{
  "model": "contrastive audio-text model",
  "dataset": "synthesized solo parts of chorales (CocoChorales)",
  "train_examples": 39062,
  "gain_aug_db": 6,
  "time_shift_ms": 50,
  "n_mels": 64,
  "hop_length": 320,
  "input": "log_mel",
  "spec_augment": false,
  "win_length": 400,
  "tokenizer": "word",
  "vocab_size": 56,
  "loss": "sigmoid",
  "embed_dim": 384,
  "encoder_arch": "vit",
  "encoder_norm": "layernorm",
  "encoder_norm_position": "pre",
  "encoder_activation": "gelu",
  "encoder_mlp_ratio": 3,
  "encoder_head_dim": 32,
  "encoder_fused_qkv": false,
  "encoder_bias": "none",
  "encoder_qk_norm": false,
  "encoder_parallel_block": false,
  "encoder_inner_norm": false,
  "encoder_patch_size": [32, 4],
  "encoder_layers": 6,
  "encoder_width": 256,
  "encoder_positions": "learned",
  "encoder_pooling": "mean",
  "text_encoder_causal": true,
  "text_encoder_width": 128,
  "text_encoder_layers": 7,
  "text_encoder_norm": "layernorm",
  "text_encoder_norm_position": "pre",
  "text_encoder_activation": "squared_relu",
  "text_encoder_mlp_ratio": 4,
  "text_encoder_head_dim": 64,
  "text_encoder_fused_qkv": true,
  "text_encoder_bias": "all",
  "text_encoder_qk_norm": false,
  "text_encoder_parallel_block": false,
  "text_encoder_inner_norm": false,
  "text_encoder_drop_path": 0.15,
  "text_encoder_positions": "learned",
  "init": "torch_default",
  "residual_init": "zero_last",
  "optimizer": "soap",
  "beta2": 0.99,
  "lr": 0.0024,
  "beta1": 0.9,
  "shampoo_beta": 0.99,
  "eps": 1e-08,
  "precondition_frequency": 20,
  "max_precond_dim": 1536,
  "one_sided": false,
  "adamw_lr_other_params": 0.0022,
  "steps": 22800,
  "batch_size": 256,
  "epochs": 149.4,
  "lr_schedule": "poly",
  "final_lr_fraction": 0.01,
  "warmup_steps": 1140,
  "weight_decay": 0.02,
  "adamw_weight_decay_other_params": 0
}
Rows from block 2 of the text encoder of a small contrastive audio-text model, named by matrix and row number. Rows with one number belong to one neuron. Each number is 128 + 32 x the weight over its row's rms, rounded and kept within 0 to 255. All counts start at 0. Numbers have three digits each.
After each neuron's rows are labels from the 100 texts, of 14848, where the neuron reaches its highest value: "fires on" is the input token at the peak. Only what is clearly more common there than usual is listed. The data: synthesized solo parts of chorales (CocoChorales). In brackets: how many of the 100, against the usual share in percent.
# fc1: MLP up (text_encoder.blocks.2.mlp.fc1.weight, 512x128), inputs 0-63
# fc2: MLP down (text_encoder.blocks.2.mlp.fc2.weight, 128x512, transposed), outputs 0-63

fc1.53:167112130095140092168089181169161112160123154129153129127127128147096099129175092108087192139156191157130155106144225089143110123141080189134124069107126088116110077082153145135131106138146129
fc2.53:095175182164140083130128074125140144091175153148195203146144157167048128163122139168140093095138077125137136139169135075119104103089124135135139130138113139094133113150114115100152153182085167
fires on: "e4" (100 vs 1.1)

fc1.285:108168104076152165145096099177080145152144171097153117112133120145150098090167081130142114152135076134119119075095106049109138112125175185150165116134112108139162213142118152120124099117152166
fc2.285:180127126096135150175062159128131062124135083104108178047115126103138177117127132108104109126152098140061148133069087057101102115152079158172145099184071145171148148121077135107125129144151177
fires on: "d" (96 vs 2.7)

fc1.315:081135103118125132146124078134241157077173101098122152101066106118143142173190136105183133134147149144121138115134132068161142085082080106125158160056126157167149116092113159113130117103072127
fc2.315:151114080128100180101136105078152110069150144180108173179098181148155134161155168113132176119157133133154118088156134129125140115133142171098120162104138142147151152116086113092097152150198157
fires on: "clarinet" (87 vs 1)

fc1.376:165096155114118193154098177121128170106130165129142158115134088143086160135204132184114138154132111133152146173072172131165180145162179147139113066157153049087101141075095168139123108103111084
fc2.376:092160109112214101148090144154154156091125116128117171158087153134216119089124112021066153104108153143152091144144087062134108054147108127104101152134064184164144124204135169123156092091131166
fires on: "f5" (100 vs 1)

fc1.268:138033084115128093141163177133166155151108147152123126078170179122073174131138108117134138131151111138110083102115129121091092121091158143146133144128164109096093130112118168159105131120142100
fc2.268:075165134152176143205116147184146141112150124119117094116105144094126145147121085081129116100140169144110167155173079116180164161079132103169153077125123124104136078177106058175119161125148143
fires on: "e5" (51 vs 1); "b2" (36 vs 0.1); "a2" (13 vs 0)

fc1.183:140127080128136152128138100160118142099120126114172133155209126172134080100103174176140165099144155114142092118116121112082065171124157161122093095196096090125113168135122102101126113170164084
fc2.183:141120127105126114129160136190051128140042133141180118125076133098076128114172127166097116118153119138156165128121152109151201135127169086112126124084163111108122056124121164141132123122115147
fires on: "a" (100 vs 2.7)

fc1.56:088058118142136144177168106120113091129086146167092117154144136171094147113145178128131146116116110168108177061132141098117061066155096080109121107185107118108102069094051090105102129081104158
fc2.56:148156141121154125143144138134109086091172116085121181130061107121140144145102107118114119100175118096111136158119124148133091164079180183142102133071216117101141165186160099121141130101200054
fires on: "c" (100 vs 2.8)

fc1.135:145211175153112143109169175061125094110112125096193094106118137112160166118196153108084201148230110130147075161154117151131126119126121144171203183116072124129117146143101147136155122103133074
fc2.135:125141099091091131128169100062099146145115146117126174121107098127141112159179154166135160147133117155114093099127077079146169121111129147116132147090113127161130093069108128097112125128135084
fires on: "<end>" (57 vs 10.8); "#" (43 vs 13.2)

fc1.286:150134168098167090223165147112122088089150126151131130150109109144102094084154191115113143151127076135124151154201141151105054093134130066166097125156169147094112093131137122102149172134126078
fc2.286:086138041147051093110121070217153156141122148146164130110114125099167105159120081153151134152133125115105053096084144110106126127150157199095146142172043054155137133122162132132115098094175169
fires on: "oboe" (100 vs 0.8)

fc1.503:106131123122132104139116214120194134147101140164182124129091098157151160135059171137100119181200137150153140120078138128118121056090161113179079167144141161137130106165147135135144053141082082
fc2.503:134185084168107109172084121098135117137113158175117135101091123130116151127096107126094132168165155149118142071081115113142167090106189145199116172127117132180095138176134094133145131173113106
fires on: "c5" (100 vs 1.2)

fc1.81:158135134106159124159203119144156117090082163118176087113102107144127077111114073073126111123120140076167180096138142096058150208174108111065154127117122167125096173073148133158104187154166163
fc2.81:084105174121067131123128144094077227151143097166129125083159053089056153157120098116096131109101115132107075136080108146134144073072057092161128153152109164143122136092063110113092151100183182
fires on: "violin" (100 vs 1.5)

fc1.140:153089152111081095169097149116166085090140159126152144132101122095063160084188143120153105145124088176154118158139105122096156151141121094132144082090147189185125108208070168156147134161126182
fc2.140:117168166183135196178100149129131142124115106122141190125136113116186079133150106113144123139169230140091136082067154123172122166155156112097127168094136167070180108127148125131084122106133117
fires on: "4" (100 vs 6.3)

fc1.375:108119111140091118148163148158091084095139154113130162139165111105103092113115162160071098116183135162167172083121114093104136163041109131148125151190083152098188164182133134170103133146184125
fc2.375:190185119186142119149113118121137092121106082135090133129145142139133150184172155118133102144102108148085121105152164104128072112124163133132205078076188102178077123112104113127115134145088145
fires on: "4" (98 vs 6.3)

fc1.74:181149170142191108126104150113105146117140129127131098149182132165106149078058195166160101111105061130133156103066141135089116159114095187177104134114129178092146143095178139126149162085106142
fc2.74:167146096076113128059083141052148173118158110114088095145126072132153137183109144102179114127151126178108116106153139189090101117104048104115142107165126092129104139095116082143126106118099139
fires on: "<end>" (58 vs 10.8); "d" (23 vs 2.7); "g5" (14 vs 0.8)

fc1.486:103174096141166151139127113120105161098137176105096100110098140154133144142140134121099184180139154122041153106125111144191152094084137140128166111133126116093076109089176129193148105130100158
fc2.486:113101174133117160103102099138146139125135089163203115176069172121133171126160161169150073127101131109181139130084066075151123135132117096148181155151139136110144110168105146122147117201137124
fires on: "viola" (100 vs 0.9)

fc1.337:087134105100120134146085087126051107125097109144154084136196152127097104117143131115127169082183132149155126116163111104129068144151147134203191156131108114145157099070162135135144103129144144
fc2.337:134118134116185130155092172139141167158159131124152153120124075114134138137192088103127146162080144030124129108157179127120158084089103080076116152102151075107123177158121153075056142079139070
fires on: "e4" (100 vs 1.1)

fc1.496:118129069114136149132098129151169068093194112103109099191096158093159136140117103109089173144066162050135158132131140173137165148214065164169137143104146116104135143138149109138153135171176088
fc2.496:136156104118127087111156097100129123134149159086156117110115095045137187152166110177124122138098080113114128122151122160069111099120084150179137122066162101142111153109118121106110103137137140
fires on: "<end>" (100 vs 10.8)

fc1.75:156129182130098083155125151093147137127116144073128095121095159129128103183145198126144173136156127058151171128101159131091139180088117146157164078084089105140130111168099140162150159192144148
fc2.75:119118143108107133122175159143097087078121117078165111141114095094081052100099105087081094161122167167080106101093075111098112084081088061158071134152157141108101153100133144097093084146096091
fires on: "c" (100 vs 2.8)

fc1.12:163132105069121136113109139159127158108130127162179147166159125115057130127134126163099137076188081142132145173111122080105114202079156064176159071163181106135120110130101120113100151151132141
fc2.12:146122095196122105154155136130158125106137120094133152159167159167147101139095092114133170148140058144115165133094137089138064082097131170127108140137113136165148129122135161181132156150196159
fires on: "4" (70 vs 6.3); "c4" (27 vs 1.3)

fc1.25:164159135114133121115178109097127174127094151149190152078109083165123119140088096074108142141095120054149173119159096073073157188148117124061115152095137168117118177118166149155069167186143177
fc2.25:154121098140103117143186152083091158113123131122162167161161029152067076155125114127068153116095122111137177142137077142128179207144101112165131104147159152124137186081109163128134099122095136
fires on: "violin" (100 vs 1.5)

fc1.490:103100111148089108168129138096102108155142104109132050172072088142120119127177078130136190113136118129122184116085122105189124141151165182183153145090116083123127144090071157161138028131090118
fc2.490:136145172112161161110139135144075161169120090131131151101157123127132160112084166171126135063164125146101109166155163099130145127067156078124145075113135087123099098132107106074170123117161110
fires on: "2" (48 vs 0.1); "b2" (32 vs 0.1); "a2" (20 vs 0)

fc1.239:168114139134192128090126142084129114133168149124169156137131129145081129146028079181169090128146145119100135126122086116087207074179090128150144092131150086132130066101120126134121188063108131
fc2.239:130079098131113169173180110144088100141086076114119101145114146160157126159139169106117137151101120141166162126177166148163099133109108076114083153138160115110183188106102094166096123157106179
fires on: "bassoon" (100 vs 0.9)

fc1.356:144118146093184149105139150157127147110095103225086152138108151185133126126224154159133101137191176144171086106098127089118134144091117138131100119065143144136089136123103139121124082119164088
fc2.356:124107072104118182076113105058164127115169099082125140188148115167089129106096204122144144141145103119111094142153160128083170123077112115172149144115087079112103112097126089138111104168142104
fires on: "g" (100 vs 2.5)

fc1.230:052110108167105115211114109100121162127127160138163066147097186142134064128173164111116086087094168160109174134151171096130105095152138119181105157154097172097136164158111212084142074112086086
fc2.230:110144130107143158099125122098096170182144173118111129056137113144135126172123091133117099065088095111113129061109138139115159107137095046081170135193137080185131130130146077113153100079135089
fires on: "clarinet" (100 vs 1)

fc1.267:167139101178145163109156168093146111130154079144170137141126136136093095129080145187166115126157118085121153127121071140102169114158059146170116112131168088189134141152101129122117163107138126
fc2.267:119129118170151159122150150112137085135146119145100195181146099126114101148185106126170124078170162076124139111107101191092157080135124133194067117142180145144143157194125114120135105139126099
fires on: "bassoon" (100 vs 0.9)

fc1.473:090131152153174088184095107118109143118060110158118131098198128193115086104141221136137170146084083109157096123168124138166094140125123095156195187097104146125112139108119153096086139110092160
fc2.473:153144119158158068113108091122092140142158088175127117146082085137145117086088169070138132150113179115135134104093131092084163144144142111103136113131181080107147098127203174187140172150115134
fires on: "d4" (85 vs 1.5); "d5" (15 vs 1)

fc1.206:175099139189104183121103121138155107060155164150125155098139126153111147120090145184113106167182114143071158121084154061080143152178115155079173134143115137145140158083140083155168159137127156
fc2.206:149164141141124076184117137125158130150164194125110072156122122094137134154156143151170095114102119080095121149048153092130072131071149185177158157088180034113165127107085153159119096086068149
fires on: "c" (96 vs 2.8)

fc1.435:139098128163146103111172178172115145120050133061156117160146138153109095101054115133094162134115167133142136194118120176105145135135117126218104147196170149113175121130083190181125136138163115
fc2.435:115108150152152082100142133168092129146063114160108115082102152147130097130116122152129107153162104136131175139096166128160130124089162150143129036154074193079207095151147150133122083140210130
fires on: "f" (82 vs 2.5)

fc1.481:098118077116151137122170104112094132211095086122159085157171117123160084087068133152137128111105087175127139150141130076093143151136108145170089166071153139155131134097105114121138129105149159
fc2.481:104145152109137132131112112164159144057069085149139127096151119121158151159126122111115112116091169153124181063115126127085148128112080083134188156109083073113114124148143122127198064228161105
fires on: "2" (49 vs 0.1); "b2" (26 vs 0.1); "a2" (13 vs 0); "e5" (12 vs 1)

fc1.134:145141116176118162151124172127169106094142035132159125180154115166078106125099095140186163108140150085145160124128081131113142086143087146133138115112147102166095091168106066132134118107161118
fc2.134:166179137172156115102099106087137103160107157088094165138132147081111057175153080157166097111114073108075104110083096162096143154122119095084125107118159164136131114115146131164133087170149116
fires on: "bassoon" (100 vs 0.9)

fc1.143:173161119089118078088114143155127170157132115147197079145100106128095126082069139130092168108177091076180174127102136097106173083118190154128178154146120115149185131092136132065159162146080134
fc2.143:115188090141166110204166095178077139118159150123120058135125178103111127160201092080143120174096142166033112146125124180186125111132095128188119108157094105131124106179162132185140088153123118
fires on: "c5" (100 vs 1.2)

fc1.38:158080131106143102139156184177136193138116136155039176086111079139144078107103158115126170149159161122207109143092091113168135067164102145172157134130149101114135157158173109141074070083126074
fc2.38:162093126153162124135076101109154164186117167122128059094153131095130080082191136142165116082146112192127179083118085090103118115082176113163176157122158190188137105123118149123137154143131148
fires on: "f" (100 vs 2.5)

fc1.422:125173087110119129071084093149120114113133200069171057066142130155152095098138134113090117108116089193108078139141146083190125101178143164106161112147111168167150133091116193103115191085111111
fc2.422:101122171148104136127177129133121115168128125172052122119041032081148105131132129127157175165138152082117129131089095115168131099103137136113081139104129158132091140139140070096159079098198078
fires on: "#" (73 vs 13.2); "<end>" (27 vs 10.8)

fc1.41:066105109135133153121119122099156081143092129106192130095125160146042164131132143124124113112144155064158147120105117137163132089150099067132115073178118137056119181115159091120152178122155129
fc2.41:109149103149108093077175085148107077145057158128010094141090143106179138161094109158151125170198090156078112116104209138122175130113097170138120171119133077121071132089167151108100168122118108
fires on: "viola" (100 vs 0.9)

fc1.190:094194196163133154132175091158070121161121100109108082132114106119113177091125174136120097152153170098166123139157175127137070110137149128129141146128176118104166147091132133108126186112136139
fc2.190:150141033105150119100138136102077130075136179158093167163097103080118069157137126066136177113158121118104060132103099120131150118147104149125103110088160138123126125172126088165103141149200133
fires on: "f" (51 vs 2.5); "c" (49 vs 2.8)

fc1.276:090127159135138079117088115164117152080097098162146199124143152144110074076167177137127113130160169154169113122113172104129196174116185080150174132168164128150153174164157130103154190118076178
fc2.276:135101137185166062147149157185161124174142098140157126142116102126106110175189139109153118173104136101083106085076171119104076159145157132130175174132131128118145119137142132088158139123146136
fires on: "d4" (100 vs 1.5)

fc1.429:152167108098138120128169113143156046143132123127117134182150158089140127141116087103109110151073152108127146083181134093091154081137066147236112115166169060123124073127092085121123172187154132
fc2.429:147140103102175086093186149122160108133123103132053142110124119120141092160114116145124070075118101109178124110133156143126102164138081135130129090153157150151141137139094138119043114084170137
fires on: "oboe" (100 vs 0.8)

fc1.108:121113096037182104162111164149137166164097154137179070069156161118157092122114152151089103168111164135109121162129115106092133117161106151114109103132149125107100136129117112087127138075122147
fc2.108:108086094114125178083092087144138162166091128115214112163157183118086124062129142148113136156085161112240142120080133133214099103105115149110146140112126152144171096165102084167111140185146136
fires on: "e5" (62 vs 1); "b2" (30 vs 0.1); "a2" (8 vs 0)

fc1.7:110076153176135140105082101167106095109178172179139133111122115135028102078222150100126171171119106145193090158114112105152100131129063093135142145128118133160088103192093109179140090108124172
fc2.7:142110176167157062146178127129160134090166201153166118119122136099127126071170117085087211155130107113185093162148140126157151183168079100164135092113131096198117096198116140166136113147137134
fires on: "4" (100 vs 6.3)

fc1.160:091168138100127155139138120081138143130130114122186094099105116193120139132088111131123153156121094105166179089106119153167108113086075147171152117101169127124119141139130070092145132152168081
fc2.160:168134092146133076102123132174121106126136144165065144115159132116148163072128165068171112133087139136115122144133101069137144164146151098113104148133111091133100082115154150159154139100052149
fires on: "#" (57 vs 13.2); "d4" (19 vs 1.5); "d" (13 vs 2.7); "d3" (10 vs 0.3)

fc1.149:115160097099180161165116113148166138100146166064118100107141075208099111136140159084143205137121076112126159137130068121100131125079145083097090142086090097094149145135133138100069151140162060
fc2.149:158086138140072106098171146106086091097097123142119140101107203105109126113108073125138070099094124166099124157112136086134206160179104139170195132193217115151127153079100167103168157143119093
fires on: "cello" (100 vs 1)

fc1.32:152082133106129161116105083158141101128105144091136133123095107081099175135138124097092133167138139137157080098152135155117128108142176101137148119127075113177155164147166143087104125123128072
fc2.32:138172084139131095203134082109098082119155185153113126056110090138137149167157060079113107129123098146128145169124155136095112081158130161098152138087069126158104087157051142167141130123066122
fires on: "<end>" (66 vs 10.8); ":" (29 vs 10.8)

fc1.167:176124141118117130194101129109129088167145122148092142121137165154025154139088131085117057138151150122083111150145098140103129120111106185000153136158151094068158156125090106104148103084134125
fc2.167:096142142082111104075161126177130119100134104142074093130145171101186116090185128158129180124082092135179067096086109127137131118091155122168112107140121111079179108175194187142144154150169101
fires on: "e4" (44 vs 1.1); "b4" (29 vs 1.2); "a" (11 vs 2.7); "c4" (8 vs 1.3)

fc1.177:131131047125156097136121183108130098071109118118145159128103146147070136110188134129158122168128104145117112152074155204116150108159152168086200106181133169120110132125158112171091070170162157
fc2.177:122125146152122158127150097105122132118102114188106145087183156080103169148107107127151100125045165119107099132104109067113140174145116129103140106153101104129132095152107071139121096102087091
fires on: "d4" (100 vs 1.5)

fc1.2:105192121114143079147095113137092162097078094075148110151178145162166114121174192042100113139124118148131106138056179130135122091138141149101155112098174099164109154116146129176083146090101172
fc2.2:086134146180124117135155128123112106136102110138112146087150191109101113119101150149162117180075095087110129138152129115123147168166133087104090090137104136111103112148201160130143143148129113
fires on: "d4" (67 vs 1.5); "d5" (32 vs 1)

fc1.309:081151146101099152167162107141141108110162128150129137114145191155081131057162168099123096137145160157118130122148127136132088157110096138140172157118045158121221160141153149099122119076069129
fc2.309:132090170110161125094079132119150117118064142140092086057165168101070126134096176156155141128104100145131107147153109031178167117093117092095127122173098161139119129153095085082172138136122150
fires on: "e4" (60 vs 1.1); "e5" (37 vs 1)

fc1.57:150168117094108124197077133143088096097151110157131094194157131111176141112107127136108126133131145175166148127107085155114122151160193055173179146168146154047142066063140103140078092153140111
fc2.57:122146075195096101104122200197133095139060158133127122109124113161155089101098114127103158134109119068135128124135190142096125069163083185140086153100074129152139166132111094085134135102147102
fires on: "f" (100 vs 2.5)

fc1.433:095096139147129138106100131139141105069137143114158111124144144107108129099102130160103085146185100152158162096168141091094127064179077089117136085124191118138131149138064148130106179124162151
fc2.433:129124077076102129101143111163123109149176088117083191081081107106121120196146092138151138108099153104135108077114105187140134141097097163142125130122083135127112092160142137136141145104117183
fires on: "bassoon" (100 vs 0.9)

fc1.242:183082092092137164183053206199140088167155132113102113143134162157119174148149143131119135152119107116119131071109073059152133145101172141195076144161137151164160184118104157148113156167093130
fc2.242:123134110115143132114126081151114097087110129093194078120077160060109156169129130085110163139131125184124053153109097124112092156145100192086156129117086124164184117130087082111164086097147136
fires on: "d" (100 vs 2.7)

fc1.510:127143167132142088154142121173122145120153082185098104105111187121152130032120104113153107160147086109124166131119091102133090109149056123176110118095083060096096181079096163101109069132126084
fc2.510:091072129180108114185138141158142095113115121090147123063159185140100095144096136055138127127138181142124121116102111124127194146126166123104157131087112099134180145133190107110039127117146073
fires on: "e5" (36 vs 1); "e4" (36 vs 1.1); "b2" (13 vs 0.1); "2" (9 vs 0.1)

fc1.423:170137088149131118157127103090146107162120141072123171090152104189068160162097112146102103149115157131123107136124127145138073141134074131142105130135115096098149156082139148085127122094123099
fc2.423:095157142200173139143129105124159098125067178124087100090119072115116184151138091075114161099088154130118145148131069070112157130089137153094127050157137092140154155145130101125077146189115116
fires on: "viola" (100 vs 0.9)

fc1.475:122131113115129129201110092093146123110093104072104148147124082146106131060181092124165104145196089186133140172135080080144127142111170148092129101107123089079195108099113079099094135161085058
fc2.475:202128079080167114104198116105095150110133141189143098131137186174107173172116174124103124116119143115151085126085174123111098087176106118183102107147112132183116168122153183093152114125114157
fires on: "#" (100 vs 13.2)

fc1.336:178172091111191125180154148085107124112132128149059084155193171151098111086117126174122112106067163119101136095101142124186115095134105128157141109150108083133070130088093119115108133081112080
fc2.336:078146143138185144092123145162161043098143181110110139148192177150162110147117115102165123132077143128176125126216117094104066115098181134120144111164124104112134100129119118101124199126173149
fires on: "oboe" (100 vs 0.8)

fc1.241:182128055127175084108149147129163078094200106106182086116184089150162153100114116108095132096176134109140124166147173079072099161133172115162155133141172094116121106150153090155138127133153047
fc2.241:145111123076092118090105166176172086131105134168108135170074183106107101151137133175120159132130082161132142132106158127114154152131111196127126138165142139072114116124120120109098140067196160
fires on: "cello" (55 vs 1); "<end>" (45 vs 10.8)

fc1.302:151109159139136130095105158135117069148107164162129105080091148134124131095116126086093131094103098083061172145145101210095113111141153134177144175144081141106130140143194107156160146169069078
fc2.302:141101227111112178069098200108124097077068150157066112179129140133129132138080060132162155106138133124116180146080184139130116119152129089139122107126065128124104160157107126113113162114138111
fires on: "trumpet" (88 vs 0.9)

fc1.334:107095148107148110129110141195115089154109080147123102137105132124077104108157120165107160120128098125113159190118124106131126147162088165124136065127141048141165153095148146070163166111068184
fc2.334:137139136080100122132092076078148140110164149094099147092147086114109172108124170124150108117186129074111167072155202102153172109146107135143154148083118140133104101126171137124137133168192132
fires on: "e4" (99 vs 1.1)

fc1.109:107187129101144200116140148090130170085132105182158165144094144146097143113132141145067124155159123167098081125189168110127151120117141196148187183163151149094141143071114135103139130090179145
fc2.109:098138182116136132125095167087108123124097108109196044095082094088090143168121139179129116122161124140200086138201148142116124099097090157120158104114119115158065175091152125137093128115166090
fires on: "<end>" (98 vs 10.8)

fc1.154:133121160080137128069125139177121172127098124156118064098123110131108102150179157104091223126153117125113152128125124145106091060104132106122084128134125093073152068123085115139127151208097120
fc2.154:116150157103082136131146131101095114125135114111117095185115123128144093129153159115085148166078108074111154200169173155070127112114121129117127101092086120125167152166076123103112178162108168
fires on: "c" (100 vs 2.8)

fc1.148:101120073150097187118154101149130108189127099106144141118136235131094106123091158115185121160117135164099157116092143144145116125116144074176149141132131185082168147153085082184143120107146171
fc2.148:161108097127151098157104162155134118166138163123132043131180143196128089190135091103112080135143102074148136147140129103108150125125140157151103171102157082107134114118136129091146110168113109
fires on: "2" (34 vs 0.1); "e5" (19 vs 1); "c3" (16 vs 0.1); "a2" (15 vs 0)

fc1.17:196186108092204120172144183119124152083122127124094108154180143149122128054126126136103125154102130112117171098152163131166108110126125125157126134122115133151124107102073125110110147023106083
fc2.17:092136103136199177132147099163129046080181168093120194126130146195130098169134133124096095162071162148089160172166124143132116148154161125139128152172142114142162173135121116151116171146170072
fires on: "oboe" (100 vs 0.8)

fc1.152:056199131175171177151127178101134119105123148152138100126102191151144181108165140140078127141108093183143140156138103144054071141144152132135085138153092141116156076089159126088099109121190149
fc2.152:091165091086102084129102101137102067117178122203114191105145153138148168144116093109113149148117193150131141116165172128065138106124147136168120131160181099141176105119170109078105068093064099
fires on: "g" (100 vs 2.5)

fc1.411:162095169120180164123196125186202158134141107105193076099133127143073151105105109050081106154080185085104134161130166152104097140130131120099171106142151101126102144076142048150121161144103091
fc2.411:137128109133122103091197183086141094214070178146167126122094097108111104191128100162159089177166121122149116161051127119167086117183142087124112107121170107082134141151109123108074131128156106
fires on: "<end>" (82 vs 10.8); "d" (11 vs 2.7)

fc1.40:141117073107123170148103157116094173096146143126179159082135131156120080132150157155136173145115073173186154139122146187104115076132189200098094186106156105118148150177115164167129106101104073
fc2.40:124065070094127169154154126145132153148147133134122092129122112113101127139099098119099144216078223147169114160143112157104111137138142138189081103140135086193095098126146116125095146121135159
fires on: "e5" (94 vs 1)

fc1.366:101091139118108172198136105109152111111086151144101083133171117141070142101141095111071208137138183075101121116118117160089043068144158164119103053177144116149183159074091125143150127123147169
fc2.366:161128140135143110056093103129129052167091167126106171071066079101112149147134122131117048124153085112150110104124105121118155124069123121136143176065134114103082117073164185074095116104145120
fires on: "viola" (100 vs 0.9)

fc1.357:116127146116190104107166167172121171160111149081130110126121137194099128128197150112149123166061091113114083139093122141168129100088126174099142121067113103090127157117080130159116067112150130
fc2.357:063086135124109216115104120145173084112149118104171129109159197104142157132114153101176098107163117114128159144143121150143108179141110152180121102108123136165192098141109153116144112152112093
fires on: "e4" (95 vs 1.1)

fc1.327:159136069137130087124102231106103197066086111175136133114099184146077100121188129126121111128164144167094145137152103166112127094165125180049113126167168093093129117101146104132111121190112154
fc2.327:153120055125126143132194165106112156111133101125113163128143101103098073116132132203121077156120145133115159125077100167106148122169152142137172181145107115082118154147165158106103101192118139
fires on: "d4" (100 vs 1.5)

fc1.60:122059123096163138139173176126148180143105129152118179076111110131141113044094129082124161103148156125170137127149060095101177058133103133159160173131163116124152118143153176150109113087155068
fc2.60:140097100136168118104072108152193202182127104097122093150126054073119147112131129166109125103151126182158142118133094105099082104137129141138160125134154145150123080151128133133101115113128035
fires on: "f" (100 vs 2.5)

fc1.373:118182085106128120146205181164131119156182103107154142130142165096117084146124134085147084150152151127111156120154121196122110112137105118133156176094102100120145143115128143102148129198138140
fc2.373:135117098132105115106120088114115133136079167130151118105193196124145126142142148092103146145065140166160099059131111146122165139071102132137122142180129154134167100079099135183167068155069171
fires on: "a" (100 vs 2.7)

fc1.468:126130117042098176181089156077121173096142166181175130145148113145124202147105079142132154122130051093123142152117167115126149173173158108134123063160185055061130176147113111154130117141181064
fc2.468:147135155115171097135140158149156155072147129153148164154094084123189083118110136103103108151146165127142067161140138122146112118129063120147116135109113112102109136109158188195161088116116129
fires on: "f5" (100 vs 1)

fc1.34:123166142124110108172140144164176037128079153183139099168124089147105165142143139078131183161115209196138119168148132098117092065163144131129186135096122066128133157116094128137142162156076129
fc2.34:151104103102144102093110112144042181144160101089131123074132093110114079128145158140135059013186110128104127110085181182164145156166104140143085096129147162112070131134154136172071099113138114
fires on: "trombone" (92 vs 0.8); "a5" (8 vs 0.2)

fc1.439:094164106120111191137146161186139082139151123177112143107104129171058101143166179159146143136133080158090104145075136072179130131129171150102121073095153143051064138109131127140121123140118133
fc2.439:078104164196137140134167174133128109123062095111114109094102133152147077106101086127142082112117100104106086101142105165151106145136181135116098194097133176135144133139155144179115153145116124
fires on: "a" (100 vs 2.7)

fc1.39:100132124104090128137128139103122121084170142127092126072110106152092164212106107152073106161121106140153128136131106075142128055111117097139095168117116118120152122094136102166180197083151185
fc2.39:169150087107092164136091147105094124160123108178161091121153166161176178132014067175114173094136114107110094147113113132172213121155118131196134143105152127114137189096107102145118115089147178
fires on: "trombone" (100 vs 0.8)